Weights of a small image denoising model.
Model: 32-pixel images, arch unet, norm instancenorm, widths [64, 128, 256].
Data: trained on microscope photos of single blood and bone marrow cells, 194171 training examples, 13.2 epochs.
Rows from block 3 of a small image denoising model, named by matrix and row number. Rows with one number belong to one channel. Each number is 500 + 25 x the weight over its row's rms, rounded and kept within 0 to 999. All counts start at 0. Numbers have three digits each.
After each channel's rows are labels from the 100 images, of 14976, where the channel reaches its highest value: "top examples" is what is common among them; "colour at peak" is the nearest of a few named colours to the mean colour under the peak. Only what is clearly more common there than usual is listed. The data: microscope photos of single blood and bone marrow cells. In brackets: how many of the 100.
# convs0: first 3x3 conv (model.mid.1.convs.0.weight, 256x256x3x3, each kernel summed), inputs 0-127
# convs1: second 3x3 conv (model.mid.1.convs.1.weight, 256x256x3x3, transposed, each kernel summed), outputs 0-127

convs0.208:489468540473479468503489488497662506516521506499494500532492482533526484497496513496516521531483489504515530500477470497501494510513503500553497491485494477509517409491506519469461495490479487544498482480505489528486501484519499494496467523491461523481451474483497511507487530483477505529496526480484519515486495501495502478484502492501481480493507500489498483501492451496504487519471
convs1.208:503507507509519561495524542540413492504475511504539509513511526491465488466519454476509489491537467468520498518501503468510504527536489502502492513523531508469460546436542462476511504498483489476515504466477519488511519558450521498489533473502558481489508488512453477472517459480488536516495498507473478550517517524481506499494510500488491469525504540490523493440494539477517466492527
top examples: cell type: erythroblast (43)
colour at peak: black (41)

convs0.229:491520489581488502478539511528489446479504465486473467517494488483532508477503493500498490518508502474503472504506500497449518499497495493486487473515527506463452544515476480474545507489512457454512503514462467478480501491483506491525526485515510490501498500450502511525490486473501486475511529513494441463494498465546465488524518504492494491493474535510505492479494508512534470478505
convs1.229:526479512439544473491507504499466509534485527518489486457482476500465514544473512518506540488440510560497525467495530514483532490473523508511456527484473498523503436492471494501511481558471474493504490478514476501512529520497487484475490500477474525516480487500512528490504479494498540521453480537498545539501497492513520505537492520520462509507489452484450511554485488466494503490488
top examples: cell type: erythroblast (70)
colour at peak: blue (49); black (44)

convs0.140:468498495477489516531466550480526522527502532495522495454508509514516494557503490517496470503476497505478495430471488482486505465498482526492497469463512468513490478469471477487492511510538506471487513507520519461522501491500510529503478519520544512534509526521487490511460491465501463516553493489511492558528508473507511524517504468495509554492499527469482523519506478486495502497503
convs1.140:495506455491525462456531491503475518468505512488498519520514523488531498454472527445520490515514453500511479573500473494489478505532522488457487511500489518501493506496502509489508543535478543501533494455491465558468527511501459509500527484515467476480469496451484536514516530510500504484458458502528461477502522543495505484494473478494501517505468508525468497549484501495474510493490
top examples: smear: peripheral blood (91); cell type: platelet (61)
colour at peak: purple (68)

convs0.171:499471563482472498480495519497450481514501510460552510473487532480554482485514489449510494509525519496487507503440490474503507474500510503445494529495493491515492554490431488468493505491490517464498477478468501482486513433449467486478520477550527469500535516477491495509523502493479491518498504463468518524481479507519508512494464475494491525476490487500454508519454519457494512527490
convs1.171:484522451499523521472514456474479534516477464526456483527480518514484567556518548552498486529508508502504496544557474530478504532483530534528529490521488529501534471469511524484505525517518492483483496466500506528505526499485555501549481518503489532533502510473501469524485512508507514492512485514487483524504523526460501484501500521513524495499491494525441532533498460485512521555540
top examples: cell type: erythroblast (78)
colour at peak: blue (58)

convs0.239:505505503496498467500477486470510524497531510483466497502521513512526503509502505502477461485479496499492518517507528511482487516494529482519489466502514490495525482488511480464477510522511496569498514471527505567516479500505485519478492496514473486519482503470517482483484514535499460514485505526509505441468489509497514488510505498520508540476511492497503505507495508518451491475486
convs1.239:487543533480515472516521521500489465497451477484505448471485537523505461502503492501554504494500486495493475519485463492524487524489500546507501489496482466514455514522522508526494518474494499480519472475455493446498481458481530499547509500524511502501515518475451539496501478487483496519553497514504469505507550481527443500551526492481545493494468509496506489523539458416530495483503
top examples: cell type: erythroblast (37)
colour at peak: black (33)

convs0.148:507531483514494476475526552492489482498473551458550496550498493482513486541517486506503490522527532492540504470504480496537514451515482514511481513442533490509451488495506531508494512479490467481521483508522494467497530505507476480501498514493508515466582529529464518535497492539498526474549501517532486525548507475563500520478493477493507522523489487499487523459490438493509502508495
convs1.148:527508481487517484518513496493486504494559470519500485513526501546506506483492543528478471474439477507453492468513463504514461494461494498481544482545500481499501461488506482488513506497503469496510535458517544511491520487528507518468457493491458509493527450499491463460490495492526517459460488541468489485495467483446524489458516510502469466495528461465501484519542482548467512460521
top examples: smear: peripheral blood (68); cell type: platelet (47)
colour at peak: grey (31)

convs0.100:504555495514464468494466560463484503506481493504528506491482489520501494533471498505506489544509484503504533535514495485495482427488477485500459547483504487504517483495472494549486520488523505514523462530499478491485547495500507494529509453487501480468480541530483527496482487526468523529470527482553500517498535500505525507485489502488494472525443493492495535501487437557499481527503
convs1.100:514474497498500498494500439531525534481502487525474496484493513521447517461518527507501527508461524482533516487501498485461498486504482463498513513509502510490497475416540494483481492469486512522536491482515527514546519503492462508507471513495500496508468494490503465509521509538524523468477478490512445476495467484481465538509503531516519530516494471483513472503526501521487480439459
top examples: smear: peripheral blood (89); cell type: platelet (50)
colour at peak: purple (76)

convs0.8:533493490508464557474536488522445460505530455519526480608505488521490512475474465514484489502509509500528483490516445501507517512512485467504509480514522525513499538535526509506529526484477507479548485489499481515502459500492508465508488495518534530494505491497522507514476497514490485508507495480481500470530491497469467478503474519522491510461528477500506456488515516517534503461486
convs1.8:502533482498532491493475533504484514494428512508531496429540479479531455511503460491470530523487491497505486518465546558481472467468495502499524492508511494490496497456507534513499467511474514510443514519482530500535492502498516547486464499484473516509505498501528512505486515497504498475501485540515528481500491508520516520496513496518541528540508535529521515471526468505542533514529
top examples: cell type: erythroblast (67)
colour at peak: black (63)

convs0.107:520511491493501442482482476478551461479493491477516517514483502492474473458445497484471513465467500483492522505491449509510503514538494517478525496507512553490499465476517510511504480496446514490462500462481521515488495495477514489444503506512526525465478490430507494475458497468492496455460536482480494491543493493502481501504459507506459472510437465486469494521491478509539470507478
convs1.107:504499498476481537474505550485502509498487466489489538567504537508529484505523486459550487504484461524500478528537479466501494446491523487489506511510513449527503495528458536474508526520535485509505482511478482577506496479524458457535512504504540466496485505496537505475540498449500488516488504531484544498523480470516479469476496468512512550463548513487500505491518517491481478464491
top examples: smear: peripheral blood (46)
colour at peak: pink (58)

convs0.35:490528512468503515515513485481444521519541512498508537469535510499467499451499477481508502481490485505487525478534541478454495523504509489518484499488528461497471474487487482522463519508495484600474517535487491489492500519519463472499519495515473476515436501484478485467492485486469513501557523480493497491481457527528469440503517502507478507493492479482502497517496482490526522543471
convs1.35:516500508472479473487496486497479489490445478496512480516504493483524508533500523489481483518531493509549501556471432481483489511480506514514500563475491498515473501482519509463514473511473515443531488473522526516550502492490505546523521501519534517484499480479543494512527527463521551472438487481498487474451488481460450516510510492501494502517531509504489493479505482513513476492516
top examples: cell type: erythroblast (44)
colour at peak: black (49)

convs0.16:538489500495494561511483498558556518506512476490554505523493480468517511481448506493502488472449494510524492493539505520470492494478537506469467442507469519481515476477514491471492520454476520457498464513519501516504508514500484487493473528504486494484507557505534495484470480486542475508494505487476502471472499474498500504506499450523510431508464500468504502550484523511491518474458
convs1.16:486505488482512524508509520469483474462509473464450532475485483495478515514527491520467508559546498468478477497500470532537491457480511501497479543517526526552497517535467496547505474551517557487510511474485514513531492476483543459499512525481515525476444487485483470551491557478475536524498516513498471507499534519516498527537495492496543511500505488494509504465488480506563491530498
top examples: cell type: erythroblast (37); smear: peripheral blood (36)
colour at peak: black (29)

convs0.65:470522478463507512477468548457475504482550522483486515469497524494508493495511484516501523517516511469505492499532507490483523482484495519574475484480459494524490528496503505545477522497507502512464506513518508510499537473497483493454530494523501505536490527509511482486489517518520492513449535509525497462484535492481527473455519496521521528502485509488494514454496538534472500456435
convs1.65:502501508468524489532525503485516500535479485527498443490512482506501542468541491544493466494509506545517476510508458484461484527513555516496510527495522498482473469459504500518523479510493507519508526481457558483507503491513519519519494493514503506501485504503540493492476454494499471505522480531481508505530484474457513512498523503475493477492490485483458488488530455465523483495513
top examples: cell type: erythroblast (51); smear: peripheral blood (41)
colour at peak: black (49)

convs0.222:484505482531539509521483583551468501529450504487554453525568534495533455476516465504481512488566492525488515491507512489471487417547488536471494544482490515478454513521479515540567475497474511445505478510489510524459481471501520518542501507506531509482549513498496514523484456519502517497464498506493451506484542515526487546529512465480492522497499505508494493474529499502520497507516
convs1.222:532470482494486477470506459466506488545521508474500497511425479475481538492472527479523492504502517505512471490508523490475478508479502471509480468499496460491561497487487509462469497497507505515504510490524479451494560488487452452472478485431483499518479471487506496499563494456473491489510490509517521541482433518475532440487516507510483446471524527472477478525495518437520479491465
top examples: smear: peripheral blood (64); cell type: lymphocyte (57)
colour at peak: purple (61)

convs0.217:467519470512499538484511513477489483505521482470422565527500490513473514492482468513510442570499505530497477510484470504482538495446487487552505479453521440529484488498486541515472563492520516524463490472521476478485527506491475502469509466491494538510510535522450491517484538473479509479511466475547525494528472497510479518528508526517476515514458491496513511503511491530514488456452
convs1.217:524466525500517503520492477503509559501454456540478500504520468503510524475549547466477495486479539490507491475503472477522476498469539517441488542476526552490504513485490513525536439501499473461520512473460489508488480484489488471499502520531478476524491498522543509463486546521477505506472480500504455504472476511453510506441458504489509514488494503486486459482489531489493538535511
top examples: smear: peripheral blood (75); cell type: segmented neutrophil (49)
colour at peak: purple (61)

convs0.14:516495502502476453449488540475496527477500516469485532486490499503498487509489489508501537515460553496468488494452528477504522518500476495561539541484526499508486476550498536468494522517506528518479482501494490509488595492478551489524551533522549491518460546434470481493488446526503458519540496515502470530497489531436503491532525504527501514519494483475480504514493516505514535488540
convs1.14:511505535512531506499498523505466469538477479507515430508506509499466497511521457510474450478543502499507510459509504482532505521469509552477453460519513485496505501485508499490505488484513512480501471484521459468544438499483468480497442497475502467501524468592526480489505544491513504529465492487519554505489505493557498478504493519507534496507487520515533506536522513507484472505465
top examples: smear: peripheral blood (63); cell type: platelet (59)
colour at peak: purple (65)

convs0.116:501509479469468537476511509518517474517540523479497506554472558478515493507510499496497478528498488547507456498485520514523507512502463503493473459476489478496483538507528509492437474503472520504510458483529473502476504465500500535482467475515533484485487535510442524491507527517479493521617503488497467505501503501500522533493483503502477548471487494463481496513482491508521493462495
convs1.116:500486496505547485487500484474519488490438499557471504518505478532527499538486499530496473515509494485523535518499470530462504474494498494492509580515519440515454470465467489515503505488505506495514535464478518495533477540511507492454481491520477503463515469481505503500470502510504536461440469557484532468481467521502461492497488505514525487524462468504521483501470502520513553515524
top examples: smear: peripheral blood (69); cell type: eosinophil (28)
colour at peak: purple (61)

convs0.252:497541482499472503498491539505501489480485469508505513556474483482461521448528519508489475526475495488500509472490474507499458526484505551523527452479505539458515453507504500508497517501463479506491475535489506534509460516512549478485488496487493536483460476477525483514515497495465531521522513510505476523502481523454502449478503526540507521479579516481505472523470487481461511485497
convs1.252:506541505503546470540479505522541489506447513468525491469478516493519456524531496481510516492495462552480468497488515493496529511485530479461476506513491505472498545419484517484481481487489504495535484469496472562461496504511473517488485486508521488532518507509507528478442483487533463485487514516490528506514497484558477521515479514516469490481466476540516496477533517499500530507508
top examples: cell type: erythroblast (80)
colour at peak: black (57)

convs0.215:515545498502487467491492494563507523500475519519525505529532513539480458517512481512499474459457500531474505509520476527479488511571502506503487485489462549492451572495492482466471559437509488505494501510459488478466490543529490472505485453514507505494521486470499504494498488481482489494474496439496492501480488510470516507467424498520500466492505523525465516532478507495483507514449
convs1.215:506469477504524536497464477519474458476502491456504476443514504476491500489497517541517485452531489536527486536464486487514508482479448448488491474491478511507555507493494512501472505468494508499522460515446479474483501458488540503536491546498503472489454528483471519500499480502511515492486453530467489539467483497547484488535478512515521491524493497468491510463511493463513472490475
top examples: cell type: erythroblast (96)
colour at peak: black (82)

convs0.245:505491499474503531481505502522491454458496503467482507520473481517495456486485488459497520506524496509498480477450521485539504430490466495505517531508496494493508515478507463498487561525506469492508456492513465471486496480491490479547512509528562517494496485488513502546438500539469500502511499480440506515510487457541498466503503483507503551464502499469499505494506535489496524456458
convs1.245:512521498504516502533539514523452464524499534522475467458542466511500518495491476523494482491525504504482497539514518523498541527459514525482538520539546497525440478512492507502526460532545529497477516478504490497524509508523526480493513453497471513492467525522495462498461456444503500485505475568467547441502515525489516510509454518504511473544544452523488506478495468509554509542567
top examples: smear: peripheral blood (100); cell type: platelet (72)
colour at peak: purple (77)

convs0.7:564489552520531514498482468554453477459503519509552537521517494473511484537494514477473531504503483504485464482528508501490480493533499529517517547516522455488534519489456475549539502480491492492509501513495441470484472488521492499492484472523500500520522538490537496501498520493498513446505492475457512481493505441469485504498529471511513511522462497518506533531478520468477455495498
convs1.7:481493461497503457482501508491500513487480497522517480484501536525473511521489506505481500469438496504499499505503450501495555540546481510498499512530526505469437503486514474490567516543503466509495460477481507506523515438481496489497499491488506523497493551516480480461531481488518499522473501514513518504516502477471460485478497503476486477485502520511462489520513514481527507445485
top examples: smear: peripheral blood (57); cell type: platelet (32)
colour at peak: purple (65)

convs0.230:462526518471528480514528479521569531512508513508472547498529540475510533497542476478541469464543477559505544463459517500501493565540542534454455506489499493496519528500504461509475527505514478531481518506494508486485543518481520558516483512498509467512470502489489521508481529494533506501504510482514492496485499515482517509514540547487473456476523523502534499527523507529482492458507
convs1.230:498558479514522510501498494492465499511468526470476477528479470504491494511517507519494484520452532429491462506507470500488480474483509462496546504523492497515501481478500539489487531456477467500535502472501544490455510542507493475487471521531498490528524492494488521516509483492492491531494497496478538504540490541516468496490494478505508502469535451440458497452483499518495502500511
top examples: smear: peripheral blood (85); cell type: platelet (37); cell type: erythroblast (36)
colour at peak: purple (64)

convs0.114:457539504534525500475523494536512487489496480490477502521451514500515520496470499478500463521522472493486479471491500530485522463518534534489536530518516538516444452515513475510475498479505495438526491494453509525476492496487486500529528529515512513462478519534507549483490478477521497526500462516497524504509453497486521506489485528517457522480499497487478506463501426508529509485515
convs1.114:501506499484533480481517559494509520460503487490504503516491443501482491518497532519512535480472515518447501502520482520566512507472525485518494471517493451485509500517522538480481488495508435499504485449541495488503487553518493516473458478470465476467499495426513474497468471468486483542470512493515494528484520532470522484472498494508523457506463494506470537544504517538494497486494
top examples: cell type: erythroblast (57)
colour at peak: black (42)

convs0.174:493497524492470492497452488530427497496499491499501542506499430508532477451495465462526486480518502521501526482515482531467499607497509531479567469525455515520483507495526506499509529509484486487478507492489489512480472481498516499473498515518473541502505506510508497554506478483499498443514502525510514505510498495470511518496474484515494517513501497499510555486493525504512491501508
convs1.174:469511482509486500504513521494576491503513526511516471487527546512466511563509504535519503508470512515471507525499471495539514471515474476559491531472523493498528520486501531499505484494527521532503503520508482482516498509529467481518468510486573473508513527479522477475517500484508481529509522514481498504475493537523529454512478508513516497517505497510517446523499485493483519547514
top examples: cell type: erythroblast (57)
colour at peak: black (47)

convs0.123:476482520490457533513503474512548528501553510513482544496526487522493484489538525574517477491499529503506483493519475540492529536476518480540566529545477517475469485537481503474483538516513512513515523500504462509518512526485518495593540513518474493499497490481473514488482474424524508488485523481510535495497511503497459528526495507517502573464540478480517488484468541446497514477465
convs1.123:535513481526492503558514475499451473517519513503507469537531535524516523548470470386477536520535503490490527478509504495488516464535520507477492483496517486541489516488533490544470504494492525494520482497528535503503539510499478514491515496494523537496466458521514487510515492563472540467481484488487444507510515484450508505527501498503473486501499489500507551485515454534516490537510
top examples: cell type: erythroblast (45)
colour at peak: black (42)

convs0.72:523471473492488505519500509535504498479492495494537549562506528481509474486501485496468468475502515490513479490494535533500495412497541529484512488539495573455519539516496469504489470482467505539509513532485467517467486480463533505550508483520457509497514507475513487501476485497488467469465495473484559505480463520524493513526526493520498500486520502500519512491487495470493471489470
convs1.72:518539483483531570464494492488481540437513478432487437466486511500515530469538551507540532520529477514496505504497480513524527497489519519488461490489463465495464501489521538497505512507494497479515448502523516522507449511515540501510485490486512501520474507512474491513489499448518512483513502509485512479544521537519493474486499493486534509492498492536520499482511506499465537508491
top examples: cell type: erythroblast (96)
colour at peak: black (86)

convs0.221:513487487492543505521505493492585507502524486494506546501481502493490511475499520501527451493480483514488512494513522506486517313495484477488429469464502520502497471486500475489502526505487480486511534486500479530492503515500484519523512489453475492506505504512512493534499471501490515524523513502495489541501501491510499526499487506495478487506507502490505500504459487552521484491490
convs1.221:508504469487479509464489506525479521495542526537507468541522541512469511541478504504487549490476512500481517498495474498506530654509502517544525521516486490491515555501511518509508500516489573528469511514491509465525482482495533499482453517542533515489510526450499488476497515513496495478511518505526500452486509518511514484499489491503520472492517506507502514508521524490505515523486
top examples: smear: peripheral blood (84); cell type: platelet (48); cell type: erythroblast (34)
colour at peak: purple (65)

convs0.198:481488527504455467471453504504438480477497522515495488477502511512509506525489463496492554500490517479490512493493489471490490642500508528539592512544479495506494569498510503499507495493493539508518464469501499477512528487512513485497453508526456498487481513524533505482493508488502498472484485523494490483488521500474506456500500469495502499515479501491479513538522517509492502503472
convs1.198:483508510531507488533511496483533535489473476497490515488510493480508501472520490521479477503525491491504502493501517500507503360535501509479456493509511517497495430508532471490492457474501475477520520496495472516483524529473476512503570492460500503475496495537432509522491490500491494527480510481519516529506510461507437531487482504498508506527487493518506498475490500504513492493491
top examples: cell type: erythroblast (55)
colour at peak: black (53)

convs0.94:510502476509503542504498529507532520533517480461488488516498498515517518532496481499518512489479506516511488477543497509462498459539496511467523494503489496488474497471480473520485485504448475500502495479481505477501471476484491514521502507496515521537504527492479512539510480489474491482423476505440505475486483464506507525494496542523480525479522513485455455521492489485547487448455
convs1.94:480477524502534468453450491495487471443505481553486441494496468461492500520511492520475512492485513516463494518511475523496520531524486453532488510489508516469494520479553494477477484494511509487494536512477520498481511467539532478463516480455446514502504526448477521451473495514536455586527514486511500480490492521483502453486473514493510477497477517521518521494515511499477502490518
top examples: smear: peripheral blood (79)
colour at peak: purple (70)

convs0.195:484512493504481558513463514509546488517530493500515489578499516519501481469492504470502471484479488518490483483499512503478474480531511452508514504466481523505492500469519518518510455471523494456520513506505491504502501542523502534548499490495539500511522479490483509538485490479521506475419468456468504474478475514501496500536501535526496530473531498479537466521473529479494498448465
convs1.195:489460508496531498529521490486510506428492496509476466479517489510512516477534477475503521547534495479490534471495496498525517509482479548494490486503517510542489477485486532496461477533520486544483515478483517472529438441478526490480468487525462535481485490471510507459447512501510503495524521489493505465487476540510526458510479473498504514501491479516500537492531479469488455533490
top examples: cell type: erythroblast (92)
colour at peak: black (78)

convs0.87:486528505419492523488488435488530479522484501492490501508521505477489538509485516494499473449494497526491522498521501499516478513530503526463463495425506520499499541498536485529444488527477525546508485507477501492441532485473533467497520489537472473491511532504491510520513511500500519511481507471527509470515487504470567520470497503507474478491522459486455489510527442511470490455514
convs1.87:518482493510479495501492525502503501474486456497509490471510518515475506510511514521566482478503476491549483528479494469556537470463478502510497497489485534437546467464496513455471484456515476489463472468512520502530517518500502524510492492450491493511499446508510501483458515486494473453493516529510511514500544502505452488495529480517525477496524514481537485512480523472473486465427
top examples: cell type: erythroblast (48)
colour at peak: black (33)

convs0.127:499520510445480535490496535480537508475493496478592508527486499476511495485472494493484472490506484495525527480503538501531483442489499505497487488516499496505565510507492457481431536483521525466510474487510485452516513491502497487487501485494557481515514522473476497515464486538446519481555491465523461534536495467511497504455460497471519500510475480507485497472506509520481452482480
convs1.127:524519491486482492540494528419484486475510471528463469436454490530541529491541493510495510530488522515452436506530498508511501489505530518487520481506528513547459486493497534493492476511525534480477518475464463526508488487502497515542506478494503494487473502531531429464508457472528493509455466491500513435505467500504491538506529511513499466484528492515569521466508511496528558515498
top examples: smear: peripheral blood (98); cell type: platelet (81)
colour at peak: purple (61); grey (31)

convs0.185:559535451540489483493499500492492463471480480523463457540471485510486506505493482485517505544464489495493526478502506509480487518498482488514519492494491468497436490535490523522504482485472473488509525452490482529512504511515517481512472531499531502484494517508510477526488500487476479465465477493454485454465516516458471517538541497503457456483496495491503528500522504549565518460458
convs1.185:503498481502525511501519492468545537489495546483507534498510507457517433483498482521506496452506502495471475468470520470474491495500491501513491538520484506504484518487534518484488497531515488517505518499484547471484483458501486468483520515477505473517472508479521544480548494467504486501496515511448516493487469458523508450452454511506497492499513531487502490487475478473491452500542
top examples: smear: peripheral blood (36)
colour at peak: pink (37)

convs0.121:489480482489454456504498517505515509477442474518488554491493511496444499455512510506512554507475479496516514518546537489480500457498481492485528507513521454523537497497526497527510489482477484461449530489522492526490550501509486508490480484476494527486494478513478491473503482472513481521548484462518499526526513518539513445513513489504520456492497516531500497496482523557525486505499
convs1.121:518559488521563524519492505496478534524530509515529441480521510499514502493477508478465454503547519504507498459515543515497494579539499532517477501506495526478519512472482485495495495501479552497554497496507515511506489526489515470471486502534498496467543556475514493551529528493503508478500530513497489430482494547460465559483467548485471541503527459467534498475503488485486544529512
top examples: smear: peripheral blood (91); cell type: platelet (89)
colour at peak: purple (71)

convs0.199:494484456457475511529519520551494509484507463496493517532483479465503480475522475490510471481507476530501477483497497566517520463487523468510518469527510529501534526499509496481430531503483497462473510473506445491502475496531500493491541487511515459492510518506491516551494480501469438525548495444597499508511470496509481518510466486489497473507538480516495498486491489477483514490492
convs1.199:498486536472502504532475470487474491460505458482494489486505491498446519479502582522533514509507517519481519488472495521499516481488467568471474532494481497518483437490448508506496476512502482529487451483460496506523497473478532511515503533532521501532473493514507492486494466501542547488476491493478488496529504505497523488497519505505528553477480526493515543513515507521468561452460
top examples: cell type: erythroblast (54); smear: peripheral blood (52)
colour at peak: black (36)

convs0.75:458530509479491537487534507485491466518525473480472541484504543506504513523514522501495517519527521515496513474473489509514494519521472475496508451500490472520484520480494470504494562504506499441505478499517498488520493515494473472490486440510534515483508500538488522500499500525490487507591476498514500563533504436521483478508482488518488526481509485474521508460479481463535494485509
convs1.75:509498513485549478533492512502464510518503475556536489456521467511521494456473513475490481479498505498501444511510490465479500521517453508508498509490498520464522483578475481463534472506503451520527514508476506526470542502521498536508491492521482470543473500480493501505483541527531506460465492508449455461492487534467500495486474533481510488509461457453497524481527503514505520483477
top examples: smear: peripheral blood (99); cell type: platelet (95)
colour at peak: purple (64); grey (34)

convs0.186:537489497468509537498503520511517470490507503493534479478516503506495476549450471484489499453539503523490498500492522479494473551499506474516504511519542465489518529506486460465471490494470495497453479462495486524479473515525489507505466473518485501505531506489477498517465497538499470508534526475469496537507496527471498465488450445499534453495534483495521445467533516479486518495475
convs1.186:475516538491481498498532480501524475516510462517434508493465502511539478529498530507514489526490477479525490501496476521507492488472513539466520477475486517511463490551516508510557499489522470514551528491478499465512539474480507502501536547531537488488453518518506488501500470461478534506518478491514512494465555507518520509570573540510461473519473517532525523472501505525505503495499
top examples: cell type: erythroblast (61)
colour at peak: black (52)

convs0.227:523511497477488542519493513517513480504502489503533426604501495524497500489495480503488472486450532485493507480565513474506492506499530477503506536463506501496494506489519488460489540499463543487525426490565488490493510483506515453541483481511491506495483471514540503499477515517457517496491492531504500469529488493473521483477518522493477472472504476497483499509510506501500493483455
convs1.227:534523497515513528483545475520483519472480522478512489466476508510523502524484458534475522486495479496463489481507503508512491468485435523479498502515511478538474459518512551520496465497525493508464505509474511505531444497505523514478506501497516501522430503529501489452491500509527485492511480506506539482460511505486504500485452489515575497504539529498504475485504461563492493488517
top examples: cell type: erythroblast (58)
colour at peak: black (46)

convs0.9:503522516523509530518507489470505505520471489495489468505479483523506508477486490534478503474527496518519543481528536525531504458507516505511494464497506509482483529475558525472497554479488502494484513490464532535464509494473505492489475461478502532448561501513481529451461495514488540539536482466476486481529484517522539455495464489469482469486501462487506491463514524526497484507501
convs1.9:512494484512527469511440524514474510467512504451512523511516487483501461504523505477500536503511467478476481514450506489486499469517491497507461500515485440532491506470481482525487508484475493513489496476478492446535501516480514476530522523458490512541487501484479482494549500488479535504500464499475508556461486502481492494513506498494505514512488539486546483461491484537483542484512
top examples: cell type: erythroblast (53)
colour at peak: black (28)

convs0.180:498474505525472453496503486518530518537506510506493496493482459441520508521471502504512447501496502485460505489488475499466481546485502508515513490474509493474507475594502470480467491494494512560548498492506425527477499493491590472510485516504480477488467547493506495469494465451548451522527486503501507501505509514421492505514481509516472487489498451492533523568481465520515493484465
convs1.180:501470505498518509480498499474465514480524496502466520526504498528521476500523497477481489453530516488527477540520510520510529504502492510474471574492528526479480511398492523476519496492506524471494505454485519551496520495478454518536449506452479489507500502429505502517505482511509514460491504505519485524512533552532455487485507512509538501528496523515472462459498476528501472485523
top examples: smear: peripheral blood (98); cell type: platelet (83)
colour at peak: purple (76)

convs0.30:567521490465476493502506526494525490480486501538507558478485515479500523527497466466517521475510513527550518528490476496518510478499501507520481555500488493516529523518562488511492491459479488551490449495510504514495477523507495495509453523524511472505505508540520480518561531545503501497517505509504483466505510496509519502472434532504514516487492527481535491534498501462458527510488
convs1.30:520508520521463522524527481530476509500479552507509527515498539541513508489490503498517508513485528490488491516491516481515448510491506504524511480540504485490517550512505526504475500548502510480493539513501512490469578516518545516498528454506488515474508506467506541530506470506491511476516488471511498516473486526464451497505559461484476514566504489490527504476524524494484547480488
top examples: cell type: erythroblast (34)
colour at peak: blue (42)